From a checkpoint of a small self-supervised image encoder: 150.0 epochs.
Rows from block 5 of a small self-supervised image encoder, named by matrix and row number. Rows with one number within an expert belong to one neuron, the router's apart. Each number is 50 + 10 x the weight over its row's rms, rounded and kept within 0 to 99. All counts start at 0.
Before each expert's rows are labels from the 100 images, of 14848, where the router gives the expert most weight on average: "peak at" is the part of the image that holds the peak. Only what is clearly more common there than usual is listed. The data: photos with spoken descriptions (Open Images, Localized Narratives).
# router: router (model.blocks.5.mlp.router.weight, 16x160, trained with AdamW), inputs 0-159
# up: expert up (model.blocks.5.mlp.up, 16x32x160), inputs 0-159
# down: expert down (model.blocks.5.mlp.down, 16x160x32, transposed), outputs 0-159

# expert 11
peak at: top centre
router.11:46 49 47 60 45 51 63 47 39 53 44 58 37 66 61 53 53 68 48 40 62 66 37 70 51 39 50 61 72 55 49 50 32 44 66 37 61 45 46 40 57 44 77 57 31 42 58 52 49 45 46 48 29 50 62 53 66 53 42 49 42 45 59 58 34 63 52 44 51 51 43 49 45 57 58 28 45 44 55 42 53 57 42 55 47 38 62 56 46 45 54 50 43 40 48 57 43 49 53 58 47 33 32 57 40 67 59 31 49 66 44 46 58 57 30 38 53 49 52 79 47 35 50 49 56 48 50 77 43 49 55 55 49 52 47 40 44 52 45 54 53 51 66 71 46 49 51 61 33 59 61 47 53 39 54 47 43 61 24 44
up.0:55 46 44 49 48 54 31 46 51 48 46 48 35 54 61 58 39 46 42 34 50 40 39 62 52 54 41 50 69 50 55 53 46 47 40 41 50 57 54 51 30 57 50 58 62 49 51 48 46 55 21 83 56 56 56 42 49 47 48 44 42 52 41 51 57 46 67 62 62 58 64 57 34 60 52 56 54 62 43 49 61 41 64 50 48 51 52 57 74 35 63 33 43 51 10 63 42 57 37 51 43 60 58 42 42 50 38 48 46 56 37 57 51 57 60 55 39 56 46 65 45 47 47 64 46 29 47 53 34 39 58 41 80 32 58 50 52 51 51 45 36 56 47 51 54 40 64 63 58 55 58 58 53 48 49 40 50 38 51 50
down.0:41 48 45 72 71 46 51 38 45 50 55 63 51 54 46 50 41 60 38 49 57 38 55 47 40 76 42 40 59 22 46 36 81 50 48 60 55 55 51 42 33 44 60 41 60 38 47 63 41 41 57 35 56 59 67 37 45 45 63 40 62 57 43 65 54 54 54 54 54 46 42 52 46 43 56 52 38 72 58 50 43 64 52 29 50 39 53 41 42 63 36 53 52 69 49 60 49 56 65 63 55 32 36 48 56 46 59 45 55 59 45 44 23 59 49 46 57 53 41 28 35 46 53 42 40 47 46 56 51 57 40 40 42 49 43 57 56 59 40 52 52 35 48 48 50 59 69 43 39 36 37 41 43 45 48 55 44 52 40 54

# expert 2
peak at: top right
router.2:55 43 39 41 46 38 50 59 42 40 51 51 54 45 42 60 46 32 31 52 60 32 39 34 46 46 48 40 59 61 58 56 64 57 61 46 43 33 70 43 72 42 46 48 68 47 74 43 60 37 40 56 58 46 47 47 39 59 65 44 60 73 56 48 61 42 52 46 55 29 41 28 53 43 46 55 42 73 54 56 45 46 40 41 58 53 46 56 47 56 55 56 47 51 55 51 57 46 43 38 63 38 30 51 67 51 54 43 50 75 37 67 43 59 26 57 42 52 55 42 39 62 42 45 52 40 57 34 45 50 62 47 35 44 48 47 45 35 63 37 47 41 59 31 63 51 54 48 53 49 46 58 51 47 61 56 64 47 59 47
up.0:40 44 52 40 45 53 52 45 38 54 56 52 54 46 53 60 47 14 57 50 55 61 62 60 37 48 27 73 35 45 44 40 59 44 50 67 58 66 48 52 52 54 64 45 84 46 57 57 58 62 46 45 54 51 44 51 47 47 48 58 66 30 63 59 53 51 48 61 43 39 49 51 43 51 74 56 58 50 55 48 47 55 42 53 40 54 65 47 60 54 38 50 28 48 52 54 58 43 63 45 46 59 51 54 30 42 44 43 49 52 51 35 44 33 52 45 39 39 45 56 29 43 54 43 39 60 56 49 57 57 42 48 42 59 60 62 46 55 40 53 60 33 64 61 52 48 50 58 46 53 39 68 50 62 45 83 58 45 41 41
down.0:65 51 37 41 46 50 56 57 54 46 49 67 41 43 54 52 48 52 53 55 78 51 52 42 48 43 58 73 57 46 42 51 40 27 52 46 59 66 34 45 57 66 50 51 67 48 61 54 41 57 39 64 55 48 58 42 47 51 42 56 40 51 29 64 46 52 57 38 45 36 43 33 47 55 36 43 47 45 71 67 60 49 49 47 53 45 65 47 39 38 45 39 44 52 49 50 59 55 60 63 42 47 49 58 49 54 40 53 60 28 55 35 55 58 56 51 53 44 48 60 58 45 63 72 51 68 50 50 59 47 60 37 46 39 44 46 22 32 65 39 38 21 34 61 58 45 44 57 35 48 48 60 43 48 70 51 46 52 43 55

# expert 0
peak at: bottom left
router.0:46 60 63 61 41 45 63 46 54 44 38 65 42 34 52 42 40 13 55 55 46 45 56 39 60 36 38 59 53 49 49 54 65 51 29 37 57 42 51 55 39 52 69 48 37 49 41 48 51 38 69 45 46 47 52 51 45 72 70 62 26 41 46 60 61 40 51 53 64 65 66 42 41 56 43 63 56 39 43 55 57 47 52 58 53 42 37 57 50 38 52 33 46 56 46 60 38 61 51 58 57 55 71 51 50 36 37 41 55 31 55 34 70 44 52 58 51 52 55 26 62 40 54 66 56 43 52 49 43 45 40 60 55 50 42 41 42 52 42 48 53 46 60 44 54 51 49 46 48 56 57 49 64 39 46 60 69 39 39 51
up.0:41 55 39 37 44 48 53 55 44 37 62 50 50 49 38 45 53 45 37 59 38 55 58 28 60 47 54 70 51 55 53 47 49 54 64 59 42 44 50 40 49 41 51 64 56 37 45 49 39 55 51 83 59 49 60 47 49 50 47 48 31 49 55 53 54 68 40 43 37 44 68 49 59 53 50 51 53 51 38 66 49 62 51 44 62 43 54 49 54 58 50 50 55 57 58 37 42 32 45 50 47 43 51 58 26 66 48 58 39 51 43 42 42 56 54 51 30 62 57 55 66 45 44 62 53 42 79 48 48 56 40 71 58 34 68 50 27 61 38 42 43 58 41 50 45 56 57 41 72 40 63 25 33 51 50 48 59 32 54 54
down.0:50 35 46 44 54 68 43 40 66 44 44 63 46 27 52 63 59 41 45 38 58 53 35 54 54 45 42 58 52 62 46 62 54 46 35 42 48 65 43 50 36 33 42 44 48 36 43 36 48 45 63 33 48 46 60 45 40 53 60 44 53 71 73 47 68 59 49 47 37 71 60 51 70 38 48 47 51 40 70 48 71 53 44 52 51 61 47 46 40 62 35 44 48 59 43 60 59 42 57 58 34 65 52 49 52 42 46 51 50 49 44 45 60 43 58 55 67 39 45 57 40 54 56 69 37 30 61 48 50 49 53 70 58 51 58 50 58 57 43 52 42 52 63 52 46 50 48 58 53 68 66 61 49 41 58 76 27 55 51 53

# expert 5
peak at: top right; top left
router.5:56 53 58 40 60 46 50 68 51 39 56 37 48 51 60 41 35 33 51 55 61 43 53 38 36 38 51 51 54 51 44 38 56 65 57 51 31 63 29 47 69 48 53 46 40 48 43 38 47 40 45 73 52 42 49 70 50 43 39 62 40 45 50 44 36 43 48 48 65 64 52 65 61 51 44 46 43 39 72 54 51 56 32 62 67 52 36 62 55 38 34 52 58 57 45 44 48 45 44 54 41 42 37 36 71 54 36 72 31 65 57 51 41 75 75 43 47 43 53 56 49 74 46 49 52 57 48 51 48 46 42 50 57 42 57 39 59 44 51 42 44 60 46 47 58 57 32 49 51 34 57 43 48 60 54 55 51 49 35 46
up.0:62 52 59 47 49 48 60 46 49 58 44 53 55 61 37 58 44 45 50 52 65 50 33 54 46 40 48 69 60 62 53 58 72 51 73 57 39 42 41 51 57 36 44 62 57 42 57 32 24 51 57 57 57 30 40 45 40 52 38 53 50 60 51 46 49 60 49 61 57 42 41 53 52 57 51 52 50 49 58 51 36 40 45 62 53 70 54 56 47 32 24 51 35 42 59 26 73 44 28 66 67 46 54 52 63 48 59 53 43 55 58 81 50 54 55 41 50 60 46 52 41 38 45 40 42 41 51 43 62 39 57 58 51 55 48 39 63 51 54 42 61 43 36 63 41 40 45 52 43 49 46 35 58 53 55 44 31 45 60 64
down.0:45 59 58 26 61 31 69 51 37 50 38 52 56 41 54 46 51 36 58 55 62 44 77 57 29 58 39 43 42 43 45 50 53 41 52 50 47 31 55 43 57 71 37 38 50 66 34 56 28 49 67 47 52 66 51 63 35 45 54 29 49 35 47 55 51 55 57 47 48 52 41 48 50 46 40 48 52 58 63 52 49 50 40 43 45 56 58 52 49 50 53 50 38 39 65 47 56 29 49 55 37 40 73 58 44 31 58 49 41 40 45 55 55 39 48 58 66 50 54 54 60 50 51 47 61 66 36 43 54 43 52 33 42 49 71 39 53 39 67 33 40 40 41 62 49 44 57 42 42 54 66 50 56 45 36 50 38 54 36 56

# expert 12
peak at: bottom left; bottom right
router.12:51 48 58 33 44 44 42 44 65 51 52 61 48 48 49 61 54 61 55 43 51 56 74 49 40 50 47 47 44 39 57 44 50 29 29 37 53 59 59 67 37 39 35 58 60 64 49 49 54 64 55 49 54 61 46 54 29 41 32 50 40 48 44 57 51 54 48 49 36 65 67 51 49 40 32 48 67 63 43 63 60 51 83 51 47 58 57 49 56 42 53 45 47 35 64 59 56 46 47 52 40 61 69 62 41 66 66 53 50 21 57 50 53 42 54 42 51 31 24 64 54 48 53 56 48 59 44 41 55 42 38 55 58 66 48 44 40 43 53 38 58 46 46 69 44 51 51 46 55 50 42 51 54 59 46 46 39 42 63 69
up.4:50 48 47 42 53 49 53 36 49 34 41 50 56 53 46 28 48 61 48 72 49 59 44 81 41 55 64 36 37 43 66 55 36 46 47 54 44 45 66 57 49 35 40 62 54 50 42 53 34 54 47 52 43 59 59 40 41 49 37 45 73 63 61 42 65 41 46 53 58 62 43 46 64 59 46 46 46 34 58 38 49 47 48 41 59 51 58 47 50 45 41 44 63 48 43 50 47 48 46 54 72 44 73 43 39 40 57 51 28 39 36 65 53 44 46 46 46 37 53 69 37 50 45 58 53 54 47 58 42 55 47 49 58 28 59 39 51 54 47 52 46 45 66 49 56 38 60 52 61 63 76 55 56 67 69 53 47 35 55 33
down.4:44 52 45 54 51 59 56 65 47 51 52 53 47 61 63 38 37 43 41 41 54 53 49 43 30 41 47 77 39 63 38 47 45 69 54 58 43 36 42 51 48 47 52 44 30 34 57 37 30 35 54 48 42 60 52 56 45 53 53 39 52 60 50 38 57 57 41 41 46 52 51 45 60 39 62 41 42 55 49 21 27 56 56 60 51 52 52 59 62 63 51 68 55 47 61 65 53 50 37 53 54 67 46 44 40 26 56 41 39 52 48 61 47 56 51 59 53 54 44 62 58 58 28 58 51 50 47 31 47 31 65 47 42 54 65 56 35 39 34 35 67 39 47 56 51 36 56 60 50 37 42 67 50 52 42 39 49 55 65 55

# expert 15
peak at: top right; top centre
router.15:42 46 53 38 49 52 50 54 46 49 40 50 71 54 57 32 55 34 45 45 41 60 34 37 45 38 51 53 64 64 46 54 53 60 78 43 40 41 40 52 86 52 46 44 35 53 44 59 64 43 53 61 47 59 58 42 65 39 73 54 40 41 66 47 60 52 63 46 67 57 40 69 54 51 47 44 52 40 56 54 53 56 33 54 65 44 39 66 42 42 50 49 59 49 49 48 40 57 52 42 40 52 29 45 64 49 49 56 37 77 66 52 48 71 42 52 51 46 55 38 46 57 40 43 44 61 46 34 43 47 42 60 47 48 47 38 60 52 47 30 39 45 54 36 71 51 41 59 52 54 49 49 60 55 53 51 60 40 37 49
up.0:70 35 40 39 56 58 53 57 43 56 76 57 58 48 37 53 54 32 53 51 52 50 41 46 53 45 44 63 34 51 49 54 53 54 43 49 43 68 37 66 41 54 45 49 24 59 67 35 59 68 52 51 55 49 59 41 47 63 40 39 41 38 76 68 67 51 44 42 58 56 48 50 59 54 48 53 51 40 46 36 72 58 55 32 45 43 60 43 58 30 45 63 49 72 50 49 49 55 56 53 35 46 52 44 62 44 41 37 63 58 56 48 44 43 53 58 50 44 44 57 45 73 43 66 48 45 46 31 45 36 37 44 55 53 43 58 64 61 57 39 59 59 50 52 54 55 71 38 70 47 49 58 47 48 55 54 58 36 43 60
down.0:63 49 42 46 43 48 38 56 55 50 55 47 60 46 52 73 43 38 49 55 44 47 58 52 64 43 50 43 53 58 51 30 55 47 61 31 44 40 44 55 51 40 55 46 48 59 47 44 56 45 38 73 49 50 36 52 49 29 63 41 38 52 42 71 54 55 45 48 52 41 53 39 57 57 64 58 28 46 50 65 59 40 54 47 46 53 64 35 50 46 64 45 55 65 66 22 40 51 41 48 57 46 60 46 54 76 45 46 66 44 46 61 47 46 30 50 53 49 39 50 53 37 56 69 63 60 47 55 43 48 59 56 40 42 31 48 63 57 58 71 61 52 58 49 61 65 56 72 43 49 36 62 67 73 47 40 53 52 41 38

# expert 4
peak at: top left; top right
router.4:40 43 48 38 58 58 67 33 54 37 70 40 50 42 43 59 50 51 45 38 68 47 41 52 52 67 61 51 55 48 44 45 39 48 59 38 60 43 63 43 71 47 67 46 49 65 33 48 37 41 69 36 52 52 58 27 46 48 44 51 68 78 48 22 59 64 63 47 58 44 29 43 55 54 53 50 49 60 46 53 43 55 48 31 50 55 55 66 61 57 50 47 44 51 48 49 51 56 52 45 63 28 49 63 55 71 44 35 55 61 36 53 47 63 33 51 51 59 53 58 46 47 46 51 62 51 53 72 43 62 59 30 37 48 51 52 54 43 48 45 37 61 55 57 45 52 58 58 42 49 64 52 41 42 40 52 51 67 51 38
up.4:51 35 52 60 37 56 48 54 52 42 34 58 54 57 50 49 47 49 36 46 41 57 33 45 58 53 67 48 40 59 38 47 50 47 54 62 43 46 57 49 51 38 48 39 60 29 65 54 38 49 48 46 50 45 35 38 48 48 58 61 35 52 39 48 36 68 39 78 58 35 45 46 59 67 48 41 26 48 51 51 52 45 52 54 65 35 68 53 36 83 52 45 52 38 50 46 73 51 53 49 68 39 53 41 47 37 51 50 43 50 67 63 42 61 43 45 34 49 54 51 43 37 57 36 64 46 53 58 49 59 43 46 34 46 46 21 51 46 57 58 59 52 46 51 50 57 42 62 54 53 60 36 38 45 62 49 56 71 47 66
down.4:34 53 47 56 50 40 59 44 46 58 62 64 53 48 50 60 50 55 56 55 43 40 36 42 41 42 75 60 58 48 53 40 47 39 72 43 71 46 51 66 50 59 42 41 51 57 61 53 41 54 35 50 52 32 61 43 55 53 64 50 45 46 65 43 46 41 55 41 86 57 45 45 55 66 39 43 28 33 45 49 47 44 54 60 40 37 45 54 46 32 42 38 43 36 49 49 65 49 46 54 71 45 62 62 61 43 41 55 66 52 49 46 50 62 48 43 37 54 61 43 61 37 38 48 65 49 47 30 51 38 57 50 73 53 39 53 42 58 45 53 64 29 48 56 38 61 53 62 54 47 60 54 63 51 47 36 57 51 55 43

# expert 3
peak at: bottom left; bottom right
router.3:52 53 49 37 52 38 59 48 53 38 40 52 56 49 58 59 56 40 53 31 49 62 73 45 51 46 53 55 42 49 55 43 54 33 33 45 61 55 56 54 37 56 54 56 60 56 46 48 44 53 41 46 52 58 56 43 44 64 53 54 31 52 59 59 61 44 49 41 26 59 66 45 51 60 39 62 69 59 43 54 50 60 86 42 44 57 55 44 49 39 46 55 49 39 53 47 51 49 56 51 47 63 91 60 47 54 75 48 68 28 50 59 45 37 44 46 48 18 52 43 57 53 53 61 55 50 51 51 57 42 56 55 55 65 44 49 42 52 57 39 67 49 54 69 48 54 59 55 60 54 48 35 51 57 61 48 58 41 60 45
up.0:35 20 55 44 58 45 32 60 47 25 37 63 50 63 64 52 42 57 37 60 63 44 51 52 48 41 69 45 41 44 44 55 50 65 46 31 52 34 62 40 51 66 47 49 55 57 53 53 36 47 20 44 43 40 43 45 45 39 56 43 80 51 63 39 85 45 52 54 38 37 45 53 61 62 51 59 39 64 61 50 50 55 34 46 50 38 65 40 49 43 39 45 44 47 51 37 44 49 49 59 52 43 58 45 53 52 52 34 61 47 59 55 41 41 51 62 49 50 55 46 50 48 58 50 62 59 43 41 65 42 61 34 42 44 58 57 44 40 48 50 46 39 62 47 40 51 59 54 47 57 52 45 65 59 43 47 48 47 61 44
down.0:28 46 66 49 56 57 54 54 28 61 32 59 44 46 51 47 33 47 58 46 46 53 63 51 65 56 65 52 54 43 55 59 76 59 55 69 51 43 46 45 51 44 59 55 45 51 38 47 60 55 52 66 47 60 48 33 64 30 66 60 60 59 50 49 68 55 64 41 54 53 55 49 30 72 50 59 54 54 63 45 44 40 56 56 59 53 40 50 46 47 67 64 50 50 61 62 41 59 54 46 50 51 73 47 35 62 49 45 75 53 38 46 63 36 40 45 42 59 63 48 49 62 29 36 72 51 45 56 49 49 48 48 46 57 40 59 49 47 61 68 51 43 48 43 59 38 47 46 50 68 42 47 68 52 51 58 43 59 45 59

# expert 8
peak at: middle left
router.8:49 52 57 37 50 63 36 56 55 72 49 54 29 50 48 46 39 66 51 59 70 41 50 80 46 49 56 58 43 51 49 51 26 39 43 49 68 58 58 48 41 51 57 83 48 41 50 46 42 55 48 51 48 49 48 53 38 46 46 48 41 39 53 51 53 64 44 57 39 54 52 38 52 47 56 44 57 46 46 40 44 48 44 52 58 45 50 52 53 57 23 53 69 37 44 49 44 47 51 59 48 51 72 46 49 35 49 48 54 44 41 29 49 75 47 52 52 53 42 48 47 48 76 50 19 56 45 62 62 47 48 52 49 18 48 48 44 48 47 39 53 48 66 60 48 46 56 29 49 52 33 44 46 54 62 54 58 57 57 52
up.0:48 52 50 47 55 57 47 33 51 69 55 53 55 56 44 46 56 53 59 49 47 63 65 68 51 43 55 61 34 57 48 61 29 34 31 40 64 54 53 54 43 55 43 70 38 36 54 56 47 48 61 48 34 56 59 52 63 59 43 38 45 42 55 51 46 39 50 66 58 51 46 56 45 64 39 40 54 40 57 58 63 59 47 63 52 52 48 45 45 58 51 59 60 41 44 60 55 58 35 40 46 49 65 52 38 48 55 52 45 45 57 57 39 68 55 55 56 45 31 55 41 55 21 47 26 37 61 55 59 58 35 57 59 20 43 64 34 41 55 45 52 39 43 43 43 46 43 44 37 68 35 33 72 53 57 49 34 55 49 43
down.0:58 55 50 56 44 48 52 52 45 44 32 34 41 43 43 55 50 44 33 44 52 39 43 39 41 30 44 58 64 50 48 38 36 46 45 63 60 55 37 59 42 49 39 52 36 32 55 48 39 38 49 53 42 43 58 36 45 48 51 61 40 47 63 30 47 45 43 37 50 45 53 48 49 51 48 38 38 50 58 44 52 48 46 62 43 61 46 52 43 48 40 45 40 57 41 50 57 43 16 42 47 64 36 47 46 30 50 55 41 48 60 57 66 53 49 43 31 47 48 49 51 51 02 53 44 48 39 48 68 38 41 58 48 41 45 44 36 49 63 42 54 43 43 51 39 33 41 52 47 59 53 56 24 51 41 44 49 70 67 49

# expert 9
peak at: middle right
router.9:43 41 49 42 45 40 60 56 53 62 41 51 47 49 38 51 69 55 44 56 51 61 51 69 46 51 60 63 29 62 46 48 34 46 51 52 30 47 58 48 43 54 54 74 51 57 47 47 52 67 47 52 41 45 48 40 56 13 51 45 32 46 56 47 58 66 61 63 57 48 52 47 69 56 50 83 48 50 54 51 45 47 72 45 47 47 56 53 47 56 41 53 63 69 47 63 45 55 60 53 44 44 38 51 53 48 42 63 40 57 56 57 49 27 49 64 58 49 51 57 54 47 49 61 84 51 55 53 50 49 49 51 52 67 46 50 45 47 50 50 55 52 53 51 49 47 51 38 48 53 88 54 49 45 50 47 27 40 43 56
up.0:53 62 59 62 38 52 44 37 68 71 41 48 45 41 43 40 61 49 51 51 50 33 40 57 63 55 61 43 41 56 43 61 44 36 63 49 50 41 56 59 49 60 59 59 52 58 63 56 45 66 49 50 39 57 53 49 48 45 49 59 47 47 39 39 63 48 52 66 38 59 54 48 27 80 56 58 32 59 43 54 57 55 43 43 61 80 50 45 37 39 42 60 57 20 47 48 43 31 55 54 67 53 46 53 56 50 59 37 48 41 51 50 40 38 56 47 54 54 49 41 60 43 42 78 65 64 30 48 54 46 53 45 47 62 44 52 44 62 48 44 54 68 42 55 55 50 37 55 49 47 63 55 63 44 62 31 54 44 56 39
down.0:45 67 57 69 36 39 62 54 40 43 38 64 75 53 24 55 61 57 57 56 56 56 42 32 52 57 54 61 46 36 60 46 32 66 44 38 60 39 54 48 36 45 63 50 60 46 53 39 47 47 31 66 67 66 39 47 39 50 48 49 34 47 46 64 47 30 42 48 51 55 40 45 37 41 32 55 31 50 24 40 50 58 51 38 46 61 62 42 46 54 51 39 55 51 42 45 55 55 56 56 46 44 25 38 48 38 40 51 58 49 55 56 61 43 27 29 45 53 47 54 44 57 54 48 42 57 47 61 54 53 54 41 47 38 33 39 53 48 40 59 51 57 62 42 59 55 51 57 39 44 38 50 61 49 52 35 55 54 34 49

# expert 7
peak at: bottom centre
router.7:37 48 53 58 35 43 44 55 45 30 50 47 42 52 38 59 64 72 47 51 48 54 43 57 49 40 49 44 52 46 51 58 38 60 26 60 46 59 64 46 51 61 28 52 40 52 54 51 50 67 42 46 58 67 60 62 59 24 36 47 46 50 53 63 33 27 57 47 36 59 41 65 45 51 60 32 42 45 53 40 49 57 60 40 48 39 52 47 41 58 54 46 40 51 45 30 39 51 46 44 36 78 65 41 35 67 43 51 55 18 55 39 51 36 45 46 50 47 73 66 48 47 39 61 38 51 51 47 47 52 45 49 49 62 50 40 52 54 48 54 63 56 44 71 51 57 49 55 48 47 36 41 55 41 47 49 41 53 36 47
up.0:50 79 56 41 51 42 55 43 54 52 49 49 59 40 54 56 42 59 66 50 53 39 45 39 60 59 60 56 58 44 50 47 40 48 40 40 51 59 59 46 39 47 45 51 33 41 47 35 51 32 50 40 51 57 44 42 42 49 37 37 43 48 53 62 48 42 58 47 42 48 54 62 43 22 37 47 59 48 62 39 46 51 66 49 45 66 43 27 62 54 49 70 51 38 59 55 37 42 50 51 73 66 54 39 56 46 47 59 51 59 45 66 54 37 47 61 70 36 59 57 42 54 47 64 46 47 48 46 50 41 44 50 44 59 24 67 58 52 62 59 64 71 48 52 51 73 41 35 44 39 52 65 66 37 33 43 51 58 40 47
down.0:56 28 43 37 53 57 54 50 54 39 45 53 53 42 35 51 50 45 57 30 44 54 60 43 36 30 64 59 72 51 25 46 67 60 57 55 41 44 47 42 53 44 55 44 49 48 45 49 48 50 38 43 40 50 57 45 39 54 61 35 53 65 52 50 47 33 50 46 53 43 60 50 45 47 51 52 40 44 36 52 49 33 46 49 58 47 41 45 46 37 37 37 61 58 62 42 62 62 62 55 55 39 52 37 44 56 64 44 71 46 46 32 66 54 56 55 29 53 38 42 55 48 31 77 45 31 46 49 57 49 70 61 53 45 13 61 41 38 43 58 42 61 54 45 40 55 59 60 40 52 52 60 62 45 61 41 51 55 50 45