config.toml
projector_hidden_layers = 1
shampoo_beta = 0.95
steps = 14900
lr_schedule = "linear"
final_lr_fraction = 0.05
Rows from expert 1 of block 3, named by matrix and row number. Rows with one number belong to one neuron. Each number is 50 + 10 x the weight over its row's rms, rounded and kept within 0 to 99. All counts start at 0. After the name is the row's rms in percent of the matrix's.
# up: expert up (model.blocks.3.mlp.up, 16x32x160), inputs 0-53
# down: expert down (model.blocks.3.mlp.down, 16x160x32, transposed), outputs 0-53
up.16 103:63 57 56 64 36 45 44 62 64 25 52 56 47 57 43 48 48 32 55 68 35 48 52 63 51 56 38 35 49 54 55 58 91 60 51 49 51 48 47 63 39 62 35 34 44 41 64 49 45 57 44 51 47 39
down.16 103:50 55 53 53 64 55 45 52 52 43 56 58 30 58 20 70 62 57 49 38 61 46 40 51 31 50 48 46 32 42 64 54 20 63 61 65 45 36 43 56 66 55 58 57 36 58 54 57 47 41 47 56 48 63
up.17 098:63 55 49 49 61 46 41 54 42 63 42 49 66 66 47 50 58 66 48 52 48 56 55 27 38 34 53 59 60 44 45 49 28 68 54 50 55 47 56 34 60 41 65 54 50 47 54 56 41 65 56 37 44 35
down.17 102:42 52 49 45 33 46 34 36 53 45 54 48 46 37 62 37 53 47 45 53 48 46 62 44 55 48 50 52 31 53 31 42 45 49 32 72 47 51 74 62 52 53 53 46 56 37 58 38 50 42 47 54 58 39
up.18 117:55 73 64 37 61 55 43 43 46 49 61 59 56 56 40 51 41 56 53 48 54 49 53 56 62 52 41 55 50 58 34 49 50 40 54 54 44 51 48 53 43 55 49 62 44 55 61 40 42 45 65 58 75 49
down.18 107:29 47 53 55 32 51 64 54 39 52 50 37 43 33 45 67 63 48 59 39 65 45 46 56 40 36 50 53 55 60 50 53 51 55 66 49 73 52 39 49 57 54 22 41 55 46 43 56 58 59 44 52 67 48
up.19 090:62 35 36 55 41 52 47 54 56 43 47 34 58 33 52 34 42 61 68 63 51 38 40 47 59 61 48 57 54 30 38 54 49 49 57 32 45 56 44 51 57 43 58 42 44 49 38 34 56 38 56 37 52 51
down.19 106:43 43 43 57 65 43 32 51 33 37 53 38 55 41 51 53 42 48 64 57 59 49 45 44 61 63 52 47 51 40 60 42 50 44 41 42 41 34 67 43 61 48 59 53 50 44 36 34 29 37 57 50 56 54
up.20 106:43 67 46 40 45 52 45 57 49 30 43 45 60 62 40 70 62 51 50 50 53 59 46 53 54 45 51 59 57 36 56 45 59 54 57 50 39 51 55 32 43 54 53 53 52 44 54 32 48 69 44 46 57 32
down.20 098:41 41 55 59 49 44 37 44 40 47 52 49 55 47 39 64 47 33 51 31 46 54 59 51 46 48 67 51 48 57 34 35 38 41 56 54 61 60 46 39 69 46 54 21 51 47 57 63 48 37 66 45 50 40
up.21 094:36 50 39 48 47 42 57 47 42 43 66 59 54 49 64 46 55 48 45 49 31 70 51 66 58 59 46 47 72 55 52 45 29 38 33 49 40 63 56 66 52 48 33 70 66 66 46 43 42 46 41 51 56 65
down.21 090:35 66 42 59 49 57 50 38 60 69 54 52 58 42 51 60 45 52 55 47 40 46 44 47 49 47 52 57 45 39 56 44 64 58 42 59 54 45 48 46 57 50 37 43 44 45 50 46 44 45 52 53 53 58
up.22 094:57 53 55 48 34 49 47 53 54 63 32 48 41 43 48 59 58 48 57 43 62 54 42 60 58 53 63 65 56 41 36 48 49 54 54 61 39 54 54 43 44 60 44 56 46 43 56 50 62 56 36 46 67 55
down.22 101:41 51 43 49 29 73 53 50 46 51 47 58 62 56 56 53 31 53 56 54 46 51 46 56 65 47 52 42 46 63 66 44 54 42 51 40 52 59 48 56 44 57 50 63 43 56 43 52 75 50 65 43 58 67
up.23 103:52 51 40 80 48 46 32 63 54 35 43 39 53 66 69 59 61 68 51 55 51 53 42 26 55 52 50 54 47 34 41 42 36 49 59 46 49 47 36 63 50 38 54 58 51 55 60 40 62 50 61 50 36 38
down.23 095:37 40 41 23 36 57 37 42 65 56 48 56 61 46 60 52 47 68 48 65 59 36 66 56 45 54 42 36 42 60 55 43 44 39 55 58 60 58 55 42 30 47 73 53 69 67 41 57 65 52 41 49 48 44
up.24 104:52 34 42 52 44 45 60 59 33 48 59 45 46 78 55 51 44 49 48 49 30 29 44 48 33 64 31 69 40 54 62 49 57 45 47 53 41 49 58 54 43 54 42 36 46 54 47 71 41 56 38 37 43 57
down.24 111:50 65 60 47 50 60 47 51 71 47 62 47 70 54 61 34 37 51 59 32 53 78 48 58 52 67 49 65 52 59 59 52 58 48 56 43 50 61 40 35 33 69 43 44 67 51 50 29 62 53 45 50 39 52
up.25 104:57 48 40 38 48 48 50 57 69 60 35 48 51 51 54 31 58 65 61 43 47 42 50 57 36 52 55 48 60 52 55 53 57 57 60 45 51 68 44 61 47 38 45 58 53 64 49 38 66 66 68 65 45 61
down.25 100:49 32 56 45 42 65 63 56 51 59 49 57 55 67 38 47 36 50 43 48 42 44 48 44 53 53 54 48 55 54 52 56 41 50 50 33 46 61 42 48 51 44 51 62 76 39 46 47 60 49 33 60 46 51
up.26 090:48 60 45 44 44 49 44 52 55 52 53 52 48 44 43 46 46 57 48 33 61 47 52 64 31 55 54 46 50 59 57 50 40 52 58 53 56 53 45 75 53 45 52 46 39 47 50 37 49 61 37 58 49 59
down.26 093:64 53 44 43 33 41 41 64 49 46 63 35 49 41 58 58 51 31 63 48 66 57 54 66 52 54 66 48 37 43 58 44 50 56 46 51 49 49 37 56 53 44 61 39 54 59 51 60 57 57 55 40 48 51
up.27 101:52 48 58 68 50 42 51 55 52 37 61 56 43 57 40 51 50 74 35 57 47 52 47 72 45 46 57 54 55 36 51 43 49 50 54 64 47 45 37 78 41 50 46 59 57 42 53 59 53 38 67 63 53 70
down.27 093:46 35 57 57 56 55 55 54 27 53 63 59 49 46 43 51 46 65 57 48 62 60 46 52 63 51 51 50 55 46 54 55 53 40 55 53 38 43 47 44 53 46 52 59 51 55 41 60 48 50 43 50 58 54
up.28 101:54 45 49 47 44 41 45 47 56 61 57 63 64 50 42 64 41 55 68 59 48 58 62 41 61 64 45 51 56 57 58 44 35 45 52 39 46 52 53 17 47 34 44 67 40 42 54 59 46 50 50 36 46 61
down.28 098:68 46 53 63 54 57 56 53 38 51 60 28 62 37 68 65 59 44 57 60 41 72 44 32 54 30 60 61 53 53 49 33 68 56 48 43 46 47 39 61 46 63 52 41 50 61 58 55 47 50 44 50 35 53